Weights of a small multi-label audio tagger: 10.4M parameters, num experts 8.
Rows from block 5 of a small multi-label audio tagger, named by matrix and row number. Rows with one number belong to one neuron. Each number is 50 + 15 x the weight over its row's rms, rounded and kept within 0 to 99. All counts start at 0. After the name is the row's rms in percent of the matrix's.
After each neuron's rows are labels from the 100 clips, of 14976, where the neuron reaches its highest value: "top examples" is what is common among them. Only what is clearly more common there than usual is listed. The data: read English sentences (LibriTTS-R).
# fc1: first MLP up (model.blocks.5.ff1.fc1.weight, 1024x256), inputs 172-255
# fc2: first MLP down (model.blocks.5.ff1.fc2.weight, 256x1024, transposed), outputs 172-255

fc1.272 202:33 86 50 50 51 41 81 51 27 45 50 44 53 71 66 51 67 57 46 57 56 49 45 45 70 71 43 34 61 60 45 48 40 32 57 36 31 67 50 54 48 87 42 85 52 57 46 22 22 89 66 50 62 50 53 39 39 89 46 46 41 40 61 36 47 23 53 38 59 43 49 52 41 49 48 31 29 53 49 37 28 52 39 39
fc2.272 253:56 51 50 50 50 50 46 50 51 51 38 53 50 52 50 48 50 51 50 50 31 49 50 50 50 50 50 47 50 50 50 50 50 50 51 99 53 50 34 35 50 50 50 49 50 58 50 50 50 32 50 50 00 95 26 11 50 51 50 44 48 49 50 57 50 49 66 51 50 50 49 50 48 49 50 58 52 50 50 99 21 50 53 50
top examples: the word "you"; the word "will"

fc1.199 226:65 43 44 40 12 39 52 56 36 42 29 59 48 48 21 40 34 56 40 46 65 55 47 47 45 50 44 57 53 51 35 58 38 63 45 46 57 50 50 50 74 37 50 48 49 49 52 58 45 98 39 49 55 50 56 94 39 52 24 35 64 92 46 70 78 70 37 47 53 65 52 99 43 93 46 59 57 49 72 49 47 60 60 41
fc2.199 206:48 50 50 61 50 52 51 61 51 50 50 50 50 51 50 50 50 41 71 50 49 51 50 50 53 53 50 50 00 50 54 50 48 50 50 50 55 50 49 50 50 50 51 50 50 49 50 35 51 58 50 50 50 50 50 49 68 99 50 50 50 51 50 19 37 65 51 55 50 50 50 49 55 23 50 50 46 45 37 50 50 44 40 49
top examples: the word "be"

fc1.64 231:29 49 70 52 45 52 46 43 39 43 58 53 49 57 02 49 50 38 24 59 37 36 54 79 40 29 28 59 37 77 73 50 71 40 35 28 59 63 57 50 45 77 40 69 83 55 43 78 62 61 51 51 50 50 47 39 68 50 53 55 52 52 48 31 74 00 61 34 53 50 49 73 30 44 52 49 59 75 40 51 44 53 47 50
fc2.64 218:47 50 41 50 50 50 45 30 58 52 47 47 54 47 50 42 50 50 99 50 50 48 50 73 47 51 00 50 31 50 50 50 39 50 50 50 50 50 50 50 51 50 50 46 46 52 50 61 50 50 47 50 49 36 09 19 95 47 50 50 73 50 50 31 55 31 85 46 50 50 50 47 50 50 50 54 50 50 53 51 50 41 50 50
top examples: the word "i"; the word "she"

fc1.197 095:52 43 40 51 50 50 48 50 50 50 50 58 32 50 50 37 75 32 34 41 25 54 56 41 23 50 30 41 64 50 69 42 85 45 50 50 50 83 50 34 16 50 74 49 67 50 33 42 46 69 52 34 83 50 83 44 49 38 26 50 50 50 50 31 59 50 31 33 49 50 52 62 50 45 50 39 35 80 82 50 50 90 50 09
fc2.197 044:50 50 50 50 50 50 50 50 50 50 50 50 50 50 50 50 50 50 50 50 49 50 50 50 50 50 50 50 50 50 50 50 50 50 54 50 50 50 50 50 51 50 50 50 50 50 50 50 50 50 50 50 50 50 50 48 50 50 99 50 50 51 50 03 49 50 50 50 50 50 49 50 50 50 50 49 51 50 50 50 51 50 50 50
top examples: the word "which"

fc1.281 258:43 59 30 57 62 41 14 48 46 45 42 46 41 22 50 58 47 05 18 67 45 46 40 73 68 51 94 99 30 53 49 63 61 46 81 54 73 50 40 39 59 54 53 52 46 38 53 29 61 73 37 52 55 50 19 49 42 58 60 61 34 27 47 50 22 67 48 55 55 50 53 61 38 29 42 39 50 50 26 50 51 51 48 60
fc2.281 263:50 50 50 50 54 49 24 69 50 50 50 50 50 54 50 43 50 50 99 50 50 50 50 60 51 29 54 50 48 51 50 50 58 50 43 50 52 50 50 49 46 50 41 50 72 50 50 54 50 99 63 50 83 50 00 49 99 15 50 34 46 50 50 49 50 50 54 52 40 50 50 57 46 50 50 62 50 56 50 52 49 70 39 50
top examples: the word "of"

fc1.417 253:52 54 63 39 35 41 69 30 60 83 42 49 40 51 40 50 58 50 37 52 09 58 49 56 49 35 49 84 50 60 73 29 55 58 52 28 69 49 51 23 64 50 46 41 49 55 59 51 63 98 65 51 66 50 51 35 15 60 31 30 95 52 37 51 58 52 33 51 81 50 58 63 49 51 63 56 40 59 44 56 53 45 35 83
fc2.417 290:38 50 47 50 50 09 72 47 50 50 49 50 50 50 50 49 50 46 49 50 51 50 50 00 50 76 50 50 50 50 49 50 26 50 50 50 48 50 50 50 50 50 50 40 49 50 50 45 50 46 52 50 51 54 51 50 50 50 50 50 51 50 50 02 50 50 50 52 53 50 50 38 50 48 50 50 50 50 50 55 50 53 64 50
top examples: the word "been"; the word "have"; the word "no"; the word "had"

fc1.590 142:39 27 51 35 48 48 52 49 42 51 26 49 52 68 49 39 52 48 42 28 51 33 45 37 49 47 67 50 91 81 49 93 24 52 51 50 50 38 50 56 31 52 49 35 27 45 24 68 48 31 57 99 56 50 61 61 51 50 63 29 72 48 50 46 34 76 32 58 57 50 68 50 28 47 50 55 67 46 49 49 50 32 49 52
fc2.590 114:49 48 50 50 50 50 64 53 50 50 50 50 50 49 50 53 50 50 50 50 48 30 18 99 50 50 42 50 50 50 49 50 50 50 33 50 49 50 42 49 49 50 47 52 68 49 09 50 50 50 65 00 79 50 50 49 42 50 00 60 49 49 50 80 37 51 50 50 50 50 44 50 50 55 50 38 50 50 54 50 50 50 44 50
top examples: the word "i"

fc1.443 134:66 49 88 11 51 50 52 60 53 22 29 50 49 27 52 77 41 49 30 57 50 55 53 83 28 15 33 69 50 50 50 50 89 50 16 13 50 50 50 75 50 49 50 43 51 50 65 97 47 50 39 52 53 50 50 50 51 53 80 23 50 53 42 50 40 56 50 53 09 49 50 50 50 50 45 52 51 47 01 50 50 50 63 47
fc2.443 087:50 50 49 50 50 50 54 50 50 50 50 50 50 99 00 50 50 50 50 50 50 49 50 50 50 49 50 50 50 50 50 50 50 50 50 50 50 50 50 49 50 50 50 50 50 49 50 50 50 63 50 50 49 50 50 50 50 47 50 00 50 49 50 50 55 50 50 50 50 45 50 50 50 50 50 49 73 50 50 50 50 50 50 50
top examples: the word "i"

fc1.421 177:10 14 49 53 47 50 64 45 53 40 63 56 33 80 71 47 34 50 43 44 43 47 51 61 46 45 47 40 39 33 45 31 49 44 50 48 43 39 50 53 40 44 45 50 59 50 45 50 39 54 53 34 50 50 67 50 45 41 62 50 58 77 47 51 24 47 15 50 51 29 52 49 92 43 55 69 54 40 38 45 78 61 50 43
fc2.421 160:50 50 50 47 50 50 60 46 50 50 51 45 99 50 50 50 50 50 50 90 51 50 50 48 50 50 62 50 42 50 51 50 52 47 51 50 51 50 49 50 50 50 35 50 51 43 64 51 80 50 50 50 50 50 50 50 50 29 50 44 50 50 50 50 50 47 80 99 53 50 50 48 49 50 50 50 50 50 56 39 50 50 46 51
top examples: the word "after"; the word "was"; the word "his"

fc1.680 232:49 24 72 72 72 44 52 31 63 42 50 48 45 21 17 53 12 96 49 50 34 61 59 51 58 59 51 66 43 52 28 34 46 50 49 42 58 67 51 50 41 49 59 85 43 54 63 62 60 09 66 50 15 50 08 25 44 51 32 23 64 45 54 45 47 52 38 31 58 50 52 59 46 62 58 48 39 57 64 50 51 46 54 41
fc2.680 232:44 50 53 50 50 99 51 13 51 54 68 50 50 47 74 00 50 52 57 52 50 55 48 50 43 44 48 50 39 49 50 50 01 50 51 50 73 50 56 50 50 50 50 50 50 52 50 51 49 50 48 50 44 40 57 50 50 51 50 44 50 49 50 50 50 50 51 50 50 50 50 52 00 54 50 51 52 50 50 48 49 55 44 50
top examples: the word "was"; the word "it"

fc1.660 223:50 45 36 53 43 26 54 47 70 48 78 50 67 49 66 11 22 32 47 20 54 00 50 40 45 61 57 59 52 63 56 49 43 47 18 37 29 59 53 48 54 59 65 24 65 49 53 57 47 15 69 50 49 50 69 43 52 61 92 41 18 36 46 32 52 50 38 35 21 49 49 63 36 34 59 51 53 52 57 40 74 61 32 72
fc2.660 233:49 16 83 50 50 49 37 50 50 43 51 50 50 90 50 50 50 50 34 85 50 39 50 50 47 50 49 50 50 49 50 50 22 51 50 50 50 33 00 50 50 50 50 50 63 50 50 50 50 56 54 45 51 50 50 16 47 72 50 50 51 52 50 50 50 49 47 50 95 50 51 50 28 50 50 50 50 47 50 36 51 50 51 50
top examples: the word "was"

fc1.202 120:47 58 50 50 46 50 60 46 41 38 70 50 50 50 28 22 50 55 38 39 50 61 66 48 60 00 50 50 49 64 64 62 56 27 02 47 90 42 38 50 50 44 48 80 56 37 45 50 49 44 63 61 50 50 57 54 59 00 65 50 51 52 69 45 47 98 60 44 32 43 51 50 52 50 55 50 94 65 48 39 58 49 58 75
fc2.202 087:58 51 50 50 50 50 99 49 50 50 49 50 50 57 50 50 50 30 50 50 49 50 50 50 50 49 50 99 50 50 50 50 51 50 50 50 54 60 58 49 51 50 49 50 50 50 28 50 57 50 69 50 50 50 50 50 50 00 50 50 49 48 50 50 50 50 50 46 50 49 51 50 50 51 50 50 50 51 50 50 50 50 50 50
top examples: the word "after"

fc1.760 212:71 90 66 20 16 57 51 49 89 44 80 51 36 41 95 41 56 43 14 52 50 39 55 52 58 53 36 78 67 61 14 56 69 37 45 44 74 64 53 61 42 72 57 61 55 40 46 49 87 51 50 46 50 50 60 55 50 50 50 54 41 39 52 54 63 32 52 52 20 52 48 68 51 38 52 52 38 22 66 50 52 57 54 55
fc2.760 232:50 50 46 49 50 52 49 52 40 44 50 50 99 46 50 50 50 65 57 59 66 45 50 50 75 50 66 50 50 50 90 50 14 51 50 50 55 50 49 99 50 50 50 51 50 50 50 50 60 53 49 50 88 50 51 00 52 51 50 53 50 52 50 51 50 50 50 54 65 50 50 99 51 40 50 48 50 46 52 58 50 50 47 52
top examples: the word "i"

fc1.714 205:43 52 57 41 63 50 81 50 50 37 23 51 50 55 74 51 49 59 38 31 37 48 49 69 44 43 50 52 56 46 56 58 64 12 93 41 76 53 44 25 43 49 46 49 48 57 36 78 49 48 50 50 50 50 40 66 74 89 71 38 49 47 66 31 47 50 26 35 17 50 50 57 55 71 42 64 34 76 53 54 34 81 56 49
fc2.714 164:44 46 50 50 50 50 52 53 50 50 51 50 29 98 65 50 50 00 50 50 50 50 50 04 50 54 51 08 50 51 50 50 50 50 50 65 66 50 50 50 50 50 49 50 61 00 19 50 51 45 50 48 51 50 39 55 51 50 50 51 50 50 50 52 50 50 49 49 50 50 68 50 50 49 50 50 51 45 50 54 50 50 50 50
top examples: the word "as"

fc1.161 117:35 50 29 50 51 50 51 50 63 47 50 50 75 24 47 20 64 38 31 69 59 72 50 53 46 29 61 69 66 64 51 50 49 58 35 14 45 62 49 41 51 52 65 50 50 96 50 86 60 47 61 50 77 50 92 68 50 50 71 51 47 56 57 11 50 50 40 13 50 47 50 50 50 55 65 43 19 72 50 52 59 50 50 47
fc2.161 081:50 50 60 50 50 50 50 50 53 50 50 50 50 50 50 50 50 50 50 50 50 50 50 50 50 50 50 50 50 50 50 50 50 50 49 50 50 50 51 50 51 50 50 49 64 50 50 52 50 60 49 50 50 50 51 56 50 50 50 51 50 56 50 50 48 51 50 48 49 50 50 50 50 51 50 50 50 50 50 50 52 50 50 61
top examples: the word "the"

fc1.91 179:30 59 49 18 74 50 60 47 94 50 13 49 58 37 43 43 70 28 38 60 40 51 61 55 49 50 51 26 49 18 53 61 50 37 50 59 41 33 51 71 75 19 86 45 37 54 49 44 19 60 72 51 87 50 31 24 44 49 38 50 38 68 51 22 88 52 71 32 99 53 47 52 49 41 43 40 59 48 52 53 34 67 35 48
fc2.91 132:61 50 50 43 50 79 70 51 40 50 49 55 50 45 50 51 50 39 50 50 50 52 39 50 50 31 50 50 55 50 54 50 48 50 81 50 50 50 59 52 00 50 16 50 49 50 50 40 44 51 49 50 41 50 50 49 51 49 50 51 49 52 50 18 50 75 42 58 51 50 48 50 45 50 50 54 50 54 49 48 57 49 56 49
top examples: the word "was"; voice: male

fc1.575 120:64 50 37 63 49 50 51 56 13 53 66 41 14 32 35 50 50 57 36 53 60 35 50 74 36 49 37 50 51 70 51 47 50 93 55 86 56 45 50 44 48 58 94 48 48 68 41 66 47 50 51 50 51 57 66 47 50 32 50 72 38 17 50 51 52 87 39 55 50 50 50 56 56 50 50 51 52 50 50 50 50 51 27 50
fc2.575 064:69 53 47 57 50 50 50 50 50 50 51 50 50 52 50 52 50 51 50 50 47 38 50 52 41 46 50 50 50 46 65 50 50 49 34 50 50 50 46 42 78 50 50 50 50 48 50 49 48 47 52 50 50 50 49 45 51 50 50 99 64 50 50 50 51 51 52 51 56 50 50 59 49 50 50 50 51 50 50 44 36 43 50 50
top examples: the word "be"; the word "you"

fc1.532 309:52 60 56 03 74 45 50 39 60 48 41 49 61 51 52 50 51 58 20 45 51 23 45 48 67 67 41 76 50 42 75 47 50 60 65 62 75 50 50 56 60 47 51 72 33 39 48 45 41 56 45 50 62 50 23 32 33 42 19 77 46 55 75 56 34 44 49 37 64 50 59 67 63 37 47 71 51 33 47 55 62 62 25 50
fc2.532 330:50 50 50 49 30 99 38 45 50 51 48 50 50 49 50 22 50 27 99 50 48 50 50 50 50 54 50 50 48 50 21 50 63 50 46 50 56 50 49 25 50 50 60 50 50 50 50 50 52 45 51 50 53 50 76 50 50 50 50 50 50 48 50 50 48 28 42 50 48 50 50 51 26 63 50 50 50 41 51 50 50 56 48 67
top examples: the word "was"; the word "i"

fc1.48 174:50 50 56 50 20 50 42 53 45 49 42 53 49 50 49 49 44 57 37 46 48 66 22 35 47 60 99 79 70 47 51 64 52 21 99 75 63 42 37 59 52 51 23 18 57 74 44 67 43 47 50 44 61 50 29 50 49 65 26 40 66 69 51 20 44 23 51 45 57 56 49 33 50 45 53 54 46 49 51 36 64 57 47 49
fc2.48 158:14 31 50 66 50 49 53 66 55 50 50 50 50 23 50 50 50 50 50 50 71 38 50 50 50 47 49 50 50 49 47 50 50 49 33 50 79 50 50 50 53 50 61 50 50 56 50 00 53 38 51 47 82 50 50 50 49 50 50 54 47 49 80 57 19 50 50 50 50 50 51 52 50 50 50 00 44 80 88 49 50 00 99 50
top examples: the word "of"

fc1.160 259:51 62 58 56 25 45 53 38 73 23 66 41 32 30 53 54 52 50 28 38 80 33 50 43 91 56 51 41 53 67 43 47 49 48 41 44 65 45 49 51 37 32 60 72 75 37 62 30 97 41 35 50 52 50 35 72 48 71 53 58 50 42 30 37 00 53 49 40 49 48 67 49 29 79 62 44 38 57 38 50 64 49 36 94
fc2.160 224:50 50 50 25 50 53 50 51 45 46 51 50 50 50 50 51 50 50 50 50 50 44 50 50 50 50 51 50 31 50 44 50 50 50 49 50 49 50 49 50 49 50 50 38 48 50 50 14 50 50 54 50 51 50 42 50 50 50 27 50 51 50 50 42 50 54 50 50 35 49 50 00 51 50 50 50 49 51 51 50 57 28 41 52
top examples: the word "i"

fc1.393 201:51 66 32 60 67 54 41 82 37 49 34 49 57 72 29 52 53 28 25 53 72 50 60 78 60 49 50 67 48 52 74 47 50 64 57 45 64 51 57 45 65 70 50 33 64 52 57 53 51 61 38 51 82 50 55 55 25 56 56 56 37 36 41 58 40 63 74 50 27 38 50 33 29 56 44 49 45 49 67 45 42 52 57 31
fc2.393 212:50 50 50 50 59 41 53 50 48 40 50 50 50 49 54 48 50 50 99 50 53 50 50 50 45 69 50 50 52 50 39 56 50 54 50 50 50 50 00 52 50 50 47 50 78 50 50 50 27 38 51 50 50 50 50 51 50 54 50 37 51 59 50 84 52 50 50 00 52 53 50 51 51 34 50 44 43 47 46 54 51 50 50 50
top examples: the word "of"

fc1.192 070:84 59 62 36 47 50 57 50 50 43 43 74 95 00 50 50 27 34 24 26 23 50 50 51 50 01 47 32 50 75 50 50 57 50 71 50 51 53 50 50 28 51 57 75 50 44 42 58 50 46 50 50 52 50 50 50 50 53 53 13 72 38 54 50 50 45 50 50 50 54 50 27 61 50 28 63 58 00 27 40 47 70 50 50
fc2.192 029:50 50 50 50 50 50 50 50 50 50 50 50 50 50 51 50 50 50 50 50 50 50 50 50 50 50 50 50 50 50 50 50 49 50 51 50 50 50 51 50 49 50 50 50 50 50 50 50 50 50 50 50 50 50 50 50 50 50 50 38 50 50 50 50 50 51 50 49 50 50 50 50 50 50 50 50 50 49 49 50 50 50 50 50
top examples: the word "as"

fc1.462 153:52 80 88 56 49 50 52 52 70 58 50 50 41 27 40 71 56 85 30 53 55 59 64 73 79 37 51 59 52 49 50 56 52 71 48 45 63 50 42 59 14 63 46 52 53 55 48 50 47 64 48 50 43 50 62 51 47 37 46 54 50 50 65 47 42 48 46 62 34 43 42 50 36 44 45 48 41 73 57 50 50 38 35 28
fc2.462 142:48 50 49 51 50 50 50 56 63 50 99 50 50 48 50 49 47 55 50 99 26 50 50 50 15 49 54 49 99 50 42 50 50 50 50 50 50 50 59 47 46 50 47 50 47 50 00 51 60 78 80 50 72 50 50 53 50 51 50 50 50 51 50 41 43 50 57 42 44 48 49 50 84 50 50 51 50 96 44 00 50 46 51 72
top examples: the word "the"

fc1.691 141:49 12 56 31 60 48 44 50 99 53 48 49 36 41 50 49 62 28 50 53 55 43 50 61 32 51 51 40 48 51 61 48 57 39 72 21 48 00 59 42 21 25 58 35 82 71 58 52 64 39 63 32 52 50 20 64 14 95 31 53 55 67 47 47 50 48 67 49 49 55 58 54 50 49 26 20 51 52 54 50 62 64 47 51
fc2.691 117:50 50 50 66 50 67 58 50 37 50 08 50 50 51 50 50 50 50 50 50 54 51 50 50 50 50 53 50 79 50 51 50 41 49 49 20 50 50 47 50 50 50 51 50 50 50 50 47 49 50 04 50 42 50 50 52 50 49 41 51 50 99 50 50 50 45 53 00 53 50 49 50 51 50 50 51 47 56 14 49 49 51 49 50
top examples: the word "was"; the word "his"

fc1.687 139:58 55 45 32 32 48 49 60 50 50 49 53 50 35 48 65 41 81 42 52 58 32 33 51 35 29 19 70 51 66 30 51 37 14 41 62 57 30 55 47 30 47 55 66 17 56 53 53 35 64 18 50 44 50 70 50 46 58 42 50 21 91 46 61 67 62 28 48 62 50 52 47 47 46 36 80 64 48 53 42 42 43 56 26
fc2.687 087:53 50 50 51 50 49 50 68 50 66 49 50 50 50 50 50 50 51 91 50 46 51 50 44 49 48 70 50 71 50 38 50 00 50 51 50 47 50 59 49 99 50 50 52 51 50 50 56 55 11 50 50 50 50 50 53 50 51 70 50 50 37 50 49 50 50 54 49 49 50 50 49 98 35 50 50 50 51 51 68 47 53 50 51
top examples: the word "you"

fc1.405 237:68 34 45 49 44 51 47 28 48 48 38 57 48 06 48 42 33 42 46 58 59 53 62 61 52 38 35 50 49 50 56 63 51 58 37 49 61 73 57 43 44 56 43 56 86 76 26 50 70 41 35 49 48 50 62 39 46 51 50 77 60 50 60 51 45 51 48 55 85 74 52 55 39 51 52 59 30 26 56 48 54 28 59 60
fc2.405 226:48 68 50 49 50 50 99 48 47 49 50 49 50 50 67 61 50 50 62 50 50 65 50 99 50 70 50 50 50 44 37 50 06 50 51 50 50 50 50 49 50 50 00 50 50 49 50 48 58 46 60 50 44 50 58 50 50 22 50 69 08 77 50 50 50 44 50 44 50 50 50 49 38 48 50 55 50 22 51 49 47 26 73 50
top examples: the word "these"

fc1.600 130:51 50 35 51 38 50 53 32 69 59 47 50 75 35 48 17 51 43 41 53 00 58 53 52 53 72 56 50 50 52 50 82 54 61 52 48 50 55 50 32 49 54 66 50 58 53 50 50 65 66 41 50 73 50 50 76 49 44 79 65 51 19 57 49 49 83 52 35 52 38 36 50 43 50 58 30 12 54 50 49 34 40 14 49
fc2.600 088:52 50 50 50 50 50 51 50 50 50 50 50 50 69 49 72 50 50 50 50 50 50 50 50 50 50 50 50 50 57 55 50 50 43 55 50 50 50 32 50 49 50 49 50 50 94 50 50 49 50 50 50 50 50 50 51 50 50 50 50 53 50 39 50 52 50 50 50 50 50 50 50 50 50 50 56 50 49 54 49 50 50 50 50
top examples: the word "you"; the word "do"

fc1.220 171:43 00 48 26 51 42 54 54 75 43 59 50 50 37 44 46 50 51 46 55 36 50 50 54 61 51 47 80 20 50 51 85 26 21 47 66 52 61 50 74 50 18 56 82 58 37 68 52 50 41 42 65 77 50 78 50 50 99 49 50 67 30 50 67 08 53 40 50 42 47 50 51 53 50 40 37 58 48 55 51 69 50 50 71
fc2.220 097:50 50 50 50 50 50 53 50 48 50 52 48 99 99 50 50 50 30 50 50 50 50 50 50 54 50 50 50 45 50 75 50 50 61 49 13 70 50 50 50 50 50 50 37 50 58 50 50 50 50 49 50 50 50 50 86 50 50 50 50 51 50 50 50 50 99 50 54 50 50 50 50 50 50 51 50 50 50 50 65 50 49 50 51
top examples: the word "as"; the word "he"

fc1.413 205:50 59 44 35 56 45 53 58 50 42 60 49 60 59 56 55 76 68 46 58 38 51 51 51 49 72 43 44 31 54 40 54 50 38 47 58 36 49 67 30 52 49 84 44 39 46 49 30 74 80 50 78 50 50 22 60 41 44 40 49 58 50 64 48 23 48 45 06 63 50 53 72 60 47 41 34 83 61 60 58 60 72 51 56
fc2.413 182:50 50 50 48 50 77 47 23 35 50 50 51 50 50 50 44 50 40 50 49 52 50 50 49 50 24 54 50 51 50 50 50 99 50 46 50 49 50 54 69 50 50 30 50 50 50 50 53 63 53 51 44 44 50 65 56 50 49 50 99 49 46 50 52 49 50 05 50 49 51 51 54 97 36 50 50 52 87 49 52 50 51 70 46
top examples: the word "was"

fc1.428 108:45 99 88 69 56 50 69 50 38 52 25 37 68 60 58 50 50 50 18 32 50 50 50 46 53 21 50 13 48 50 50 61 37 50 23 38 50 50 50 50 50 64 39 50 50 50 53 50 64 24 64 50 53 50 50 50 50 41 60 99 49 39 52 49 50 75 87 50 50 50 69 50 69 50 42 14 67 50 49 50 41 50 39 91
fc2.428 031:50 50 50 50 50 50 50 50 49 50 49 50 50 50 50 50 50 50 50 50 50 50 50 51 50 50 50 50 50 50 50 50 50 50 50 50 50 50 51 50 51 50 50 50 50 50 50 50 50 50 51 50 50 50 50 49 49 50 50 49 50 50 50 50 49 49 51 50 50 50 50 50 50 50 51 52 00 50 50 54 50 49 50 50
top examples: the word "i"; the word "could"; the word "not"

fc1.521 261:53 25 59 50 55 37 72 13 70 16 71 50 48 49 59 47 49 90 19 73 42 19 44 10 40 39 27 34 55 49 29 53 50 51 41 34 43 27 49 59 48 50 37 23 67 40 48 77 47 48 64 52 46 50 79 63 44 50 26 49 77 83 40 66 62 26 49 70 76 48 42 36 46 12 51 46 76 72 48 48 54 25 50 65
fc2.521 312:50 50 49 50 50 60 57 51 50 50 50 50 50 49 49 50 50 52 99 50 59 28 50 52 49 50 51 52 50 50 50 50 50 50 50 50 99 50 62 00 50 50 47 50 63 45 50 79 50 49 51 50 48 50 50 53 50 51 50 19 69 53 50 00 51 47 85 50 28 50 50 50 56 50 50 50 50 79 50 50 49 50 51 59
top examples: the word "i"; the word "would"; the word "could"

fc1.634 170:42 51 47 47 93 50 68 53 68 50 66 40 57 42 47 46 50 79 44 51 35 67 35 53 63 43 58 31 50 60 57 07 54 11 57 53 50 63 53 49 46 70 49 65 76 50 27 50 71 56 29 47 60 50 79 50 50 46 51 52 00 45 65 22 88 41 37 36 64 52 49 51 38 38 48 63 77 44 59 51 38 41 88 63
fc2.634 143:77 50 28 51 50 50 50 56 45 50 53 47 50 42 47 49 27 56 50 50 32 52 50 50 51 51 55 50 43 50 47 50 56 50 52 50 32 50 50 55 50 50 49 31 50 49 49 50 56 99 50 50 51 50 44 61 50 55 50 53 95 61 50 58 54 51 50 50 50 53 50 60 06 50 50 58 50 50 41 50 52 50 50 50
top examples: the word "the"

fc1.153 196:38 72 50 27 60 50 42 37 52 44 44 49 88 54 79 42 54 73 32 50 98 52 46 53 34 52 46 40 50 58 54 46 50 79 64 04 27 53 51 58 50 38 43 60 44 43 39 59 53 81 72 41 58 50 49 34 10 49 56 62 46 74 37 61 78 53 59 46 50 50 35 88 48 65 65 62 46 43 66 67 56 47 45 39
fc2.153 178:51 50 51 51 50 43 50 22 51 52 50 53 50 54 51 51 50 45 49 50 56 57 50 50 57 50 47 00 50 57 50 50 49 50 50 50 50 50 51 64 51 50 61 50 24 00 50 51 50 51 51 47 36 50 55 50 50 40 50 51 41 50 50 45 50 50 99 50 56 50 51 45 70 50 50 50 50 23 50 48 50 66 49 50
top examples: the word "not"

fc1.514 099:99 39 63 49 40 50 50 65 01 64 50 67 59 51 61 52 50 60 46 50 48 53 72 75 46 54 40 56 46 69 18 50 53 22 52 56 43 53 45 66 76 51 27 36 14 57 50 23 75 50 99 48 41 50 47 25 50 37 53 17 51 50 37 35 50 72 50 32 52 29 47 50 62 48 25 53 42 49 52 45 51 43 49 48
fc2.514 068:49 50 50 48 00 50 51 30 50 50 32 50 50 50 50 50 50 48 50 51 50 58 50 50 49 50 50 58 50 50 49 50 50 50 51 50 50 50 57 00 50 50 49 50 50 50 50 50 50 50 50 50 50 50 50 49 50 45 50 50 50 50 50 51 49 50 40 50 60 50 50 50 31 50 50 49 48 50 50 50 53 50 50 49
top examples: the word "you"; the word "make"; the word "may"

fc1.755 232:26 63 59 39 46 51 40 66 27 66 50 46 61 49 37 31 50 18 29 50 71 66 34 38 62 50 39 38 44 50 86 57 59 50 44 38 45 38 50 39 59 74 51 48 66 51 50 79 39 28 54 50 52 50 65 77 68 24 78 29 61 04 47 42 10 52 53 47 52 57 20 55 50 47 48 72 47 67 52 56 49 48 22 47
fc2.755 256:38 50 50 29 50 53 88 99 50 52 50 50 50 50 50 50 50 49 50 25 52 40 31 50 50 58 48 50 51 50 43 50 50 51 47 50 51 50 28 52 50 50 50 50 51 50 50 51 76 31 50 50 50 50 08 53 84 99 50 55 50 50 50 43 39 50 50 48 48 50 50 47 50 50 50 38 57 60 50 44 50 46 49 50
top examples: the word "as"; the word "at"

fc1.582 156:35 20 40 28 66 49 48 50 61 44 64 36 61 55 76 41 25 52 41 47 77 54 50 54 46 29 48 44 41 56 50 05 27 48 38 02 49 43 50 26 62 76 83 48 81 51 28 49 75 33 84 42 40 50 64 65 44 61 78 64 50 41 28 50 53 30 50 25 51 47 61 81 48 60 26 49 41 58 53 55 44 51 57 19
fc2.582 181:48 50 50 52 50 50 06 27 52 50 50 50 50 55 51 00 50 27 50 51 45 50 50 50 60 40 82 50 50 50 50 50 54 51 53 50 49 50 48 51 50 50 48 50 49 50 22 49 72 00 50 48 20 50 50 50 50 50 50 50 50 56 50 00 51 34 45 49 50 50 50 50 55 93 50 49 50 50 14 54 50 68 18 50
top examples: the word "yet"

fc1.402 241:78 57 46 50 49 43 40 62 44 52 50 57 51 36 21 21 37 44 36 53 99 70 50 50 53 51 25 43 50 50 72 61 51 50 64 61 76 53 42 27 74 35 59 48 64 33 51 31 49 67 83 45 50 50 28 74 10 52 47 23 41 20 68 65 62 50 40 41 43 50 49 48 50 42 64 62 49 62 51 51 39 28 38 50
fc2.402 272:31 50 50 53 50 45 50 55 48 85 25 50 50 46 61 50 50 51 59 50 50 52 50 50 50 50 72 50 53 50 53 50 50 67 55 74 41 50 53 44 50 50 50 50 51 43 50 50 51 56 48 50 51 62 76 50 50 41 50 50 44 50 50 49 53 56 02 50 52 50 50 50 51 50 50 96 50 38 51 50 50 49 49 00
top examples: the word "been"; the word "had"; the word "have"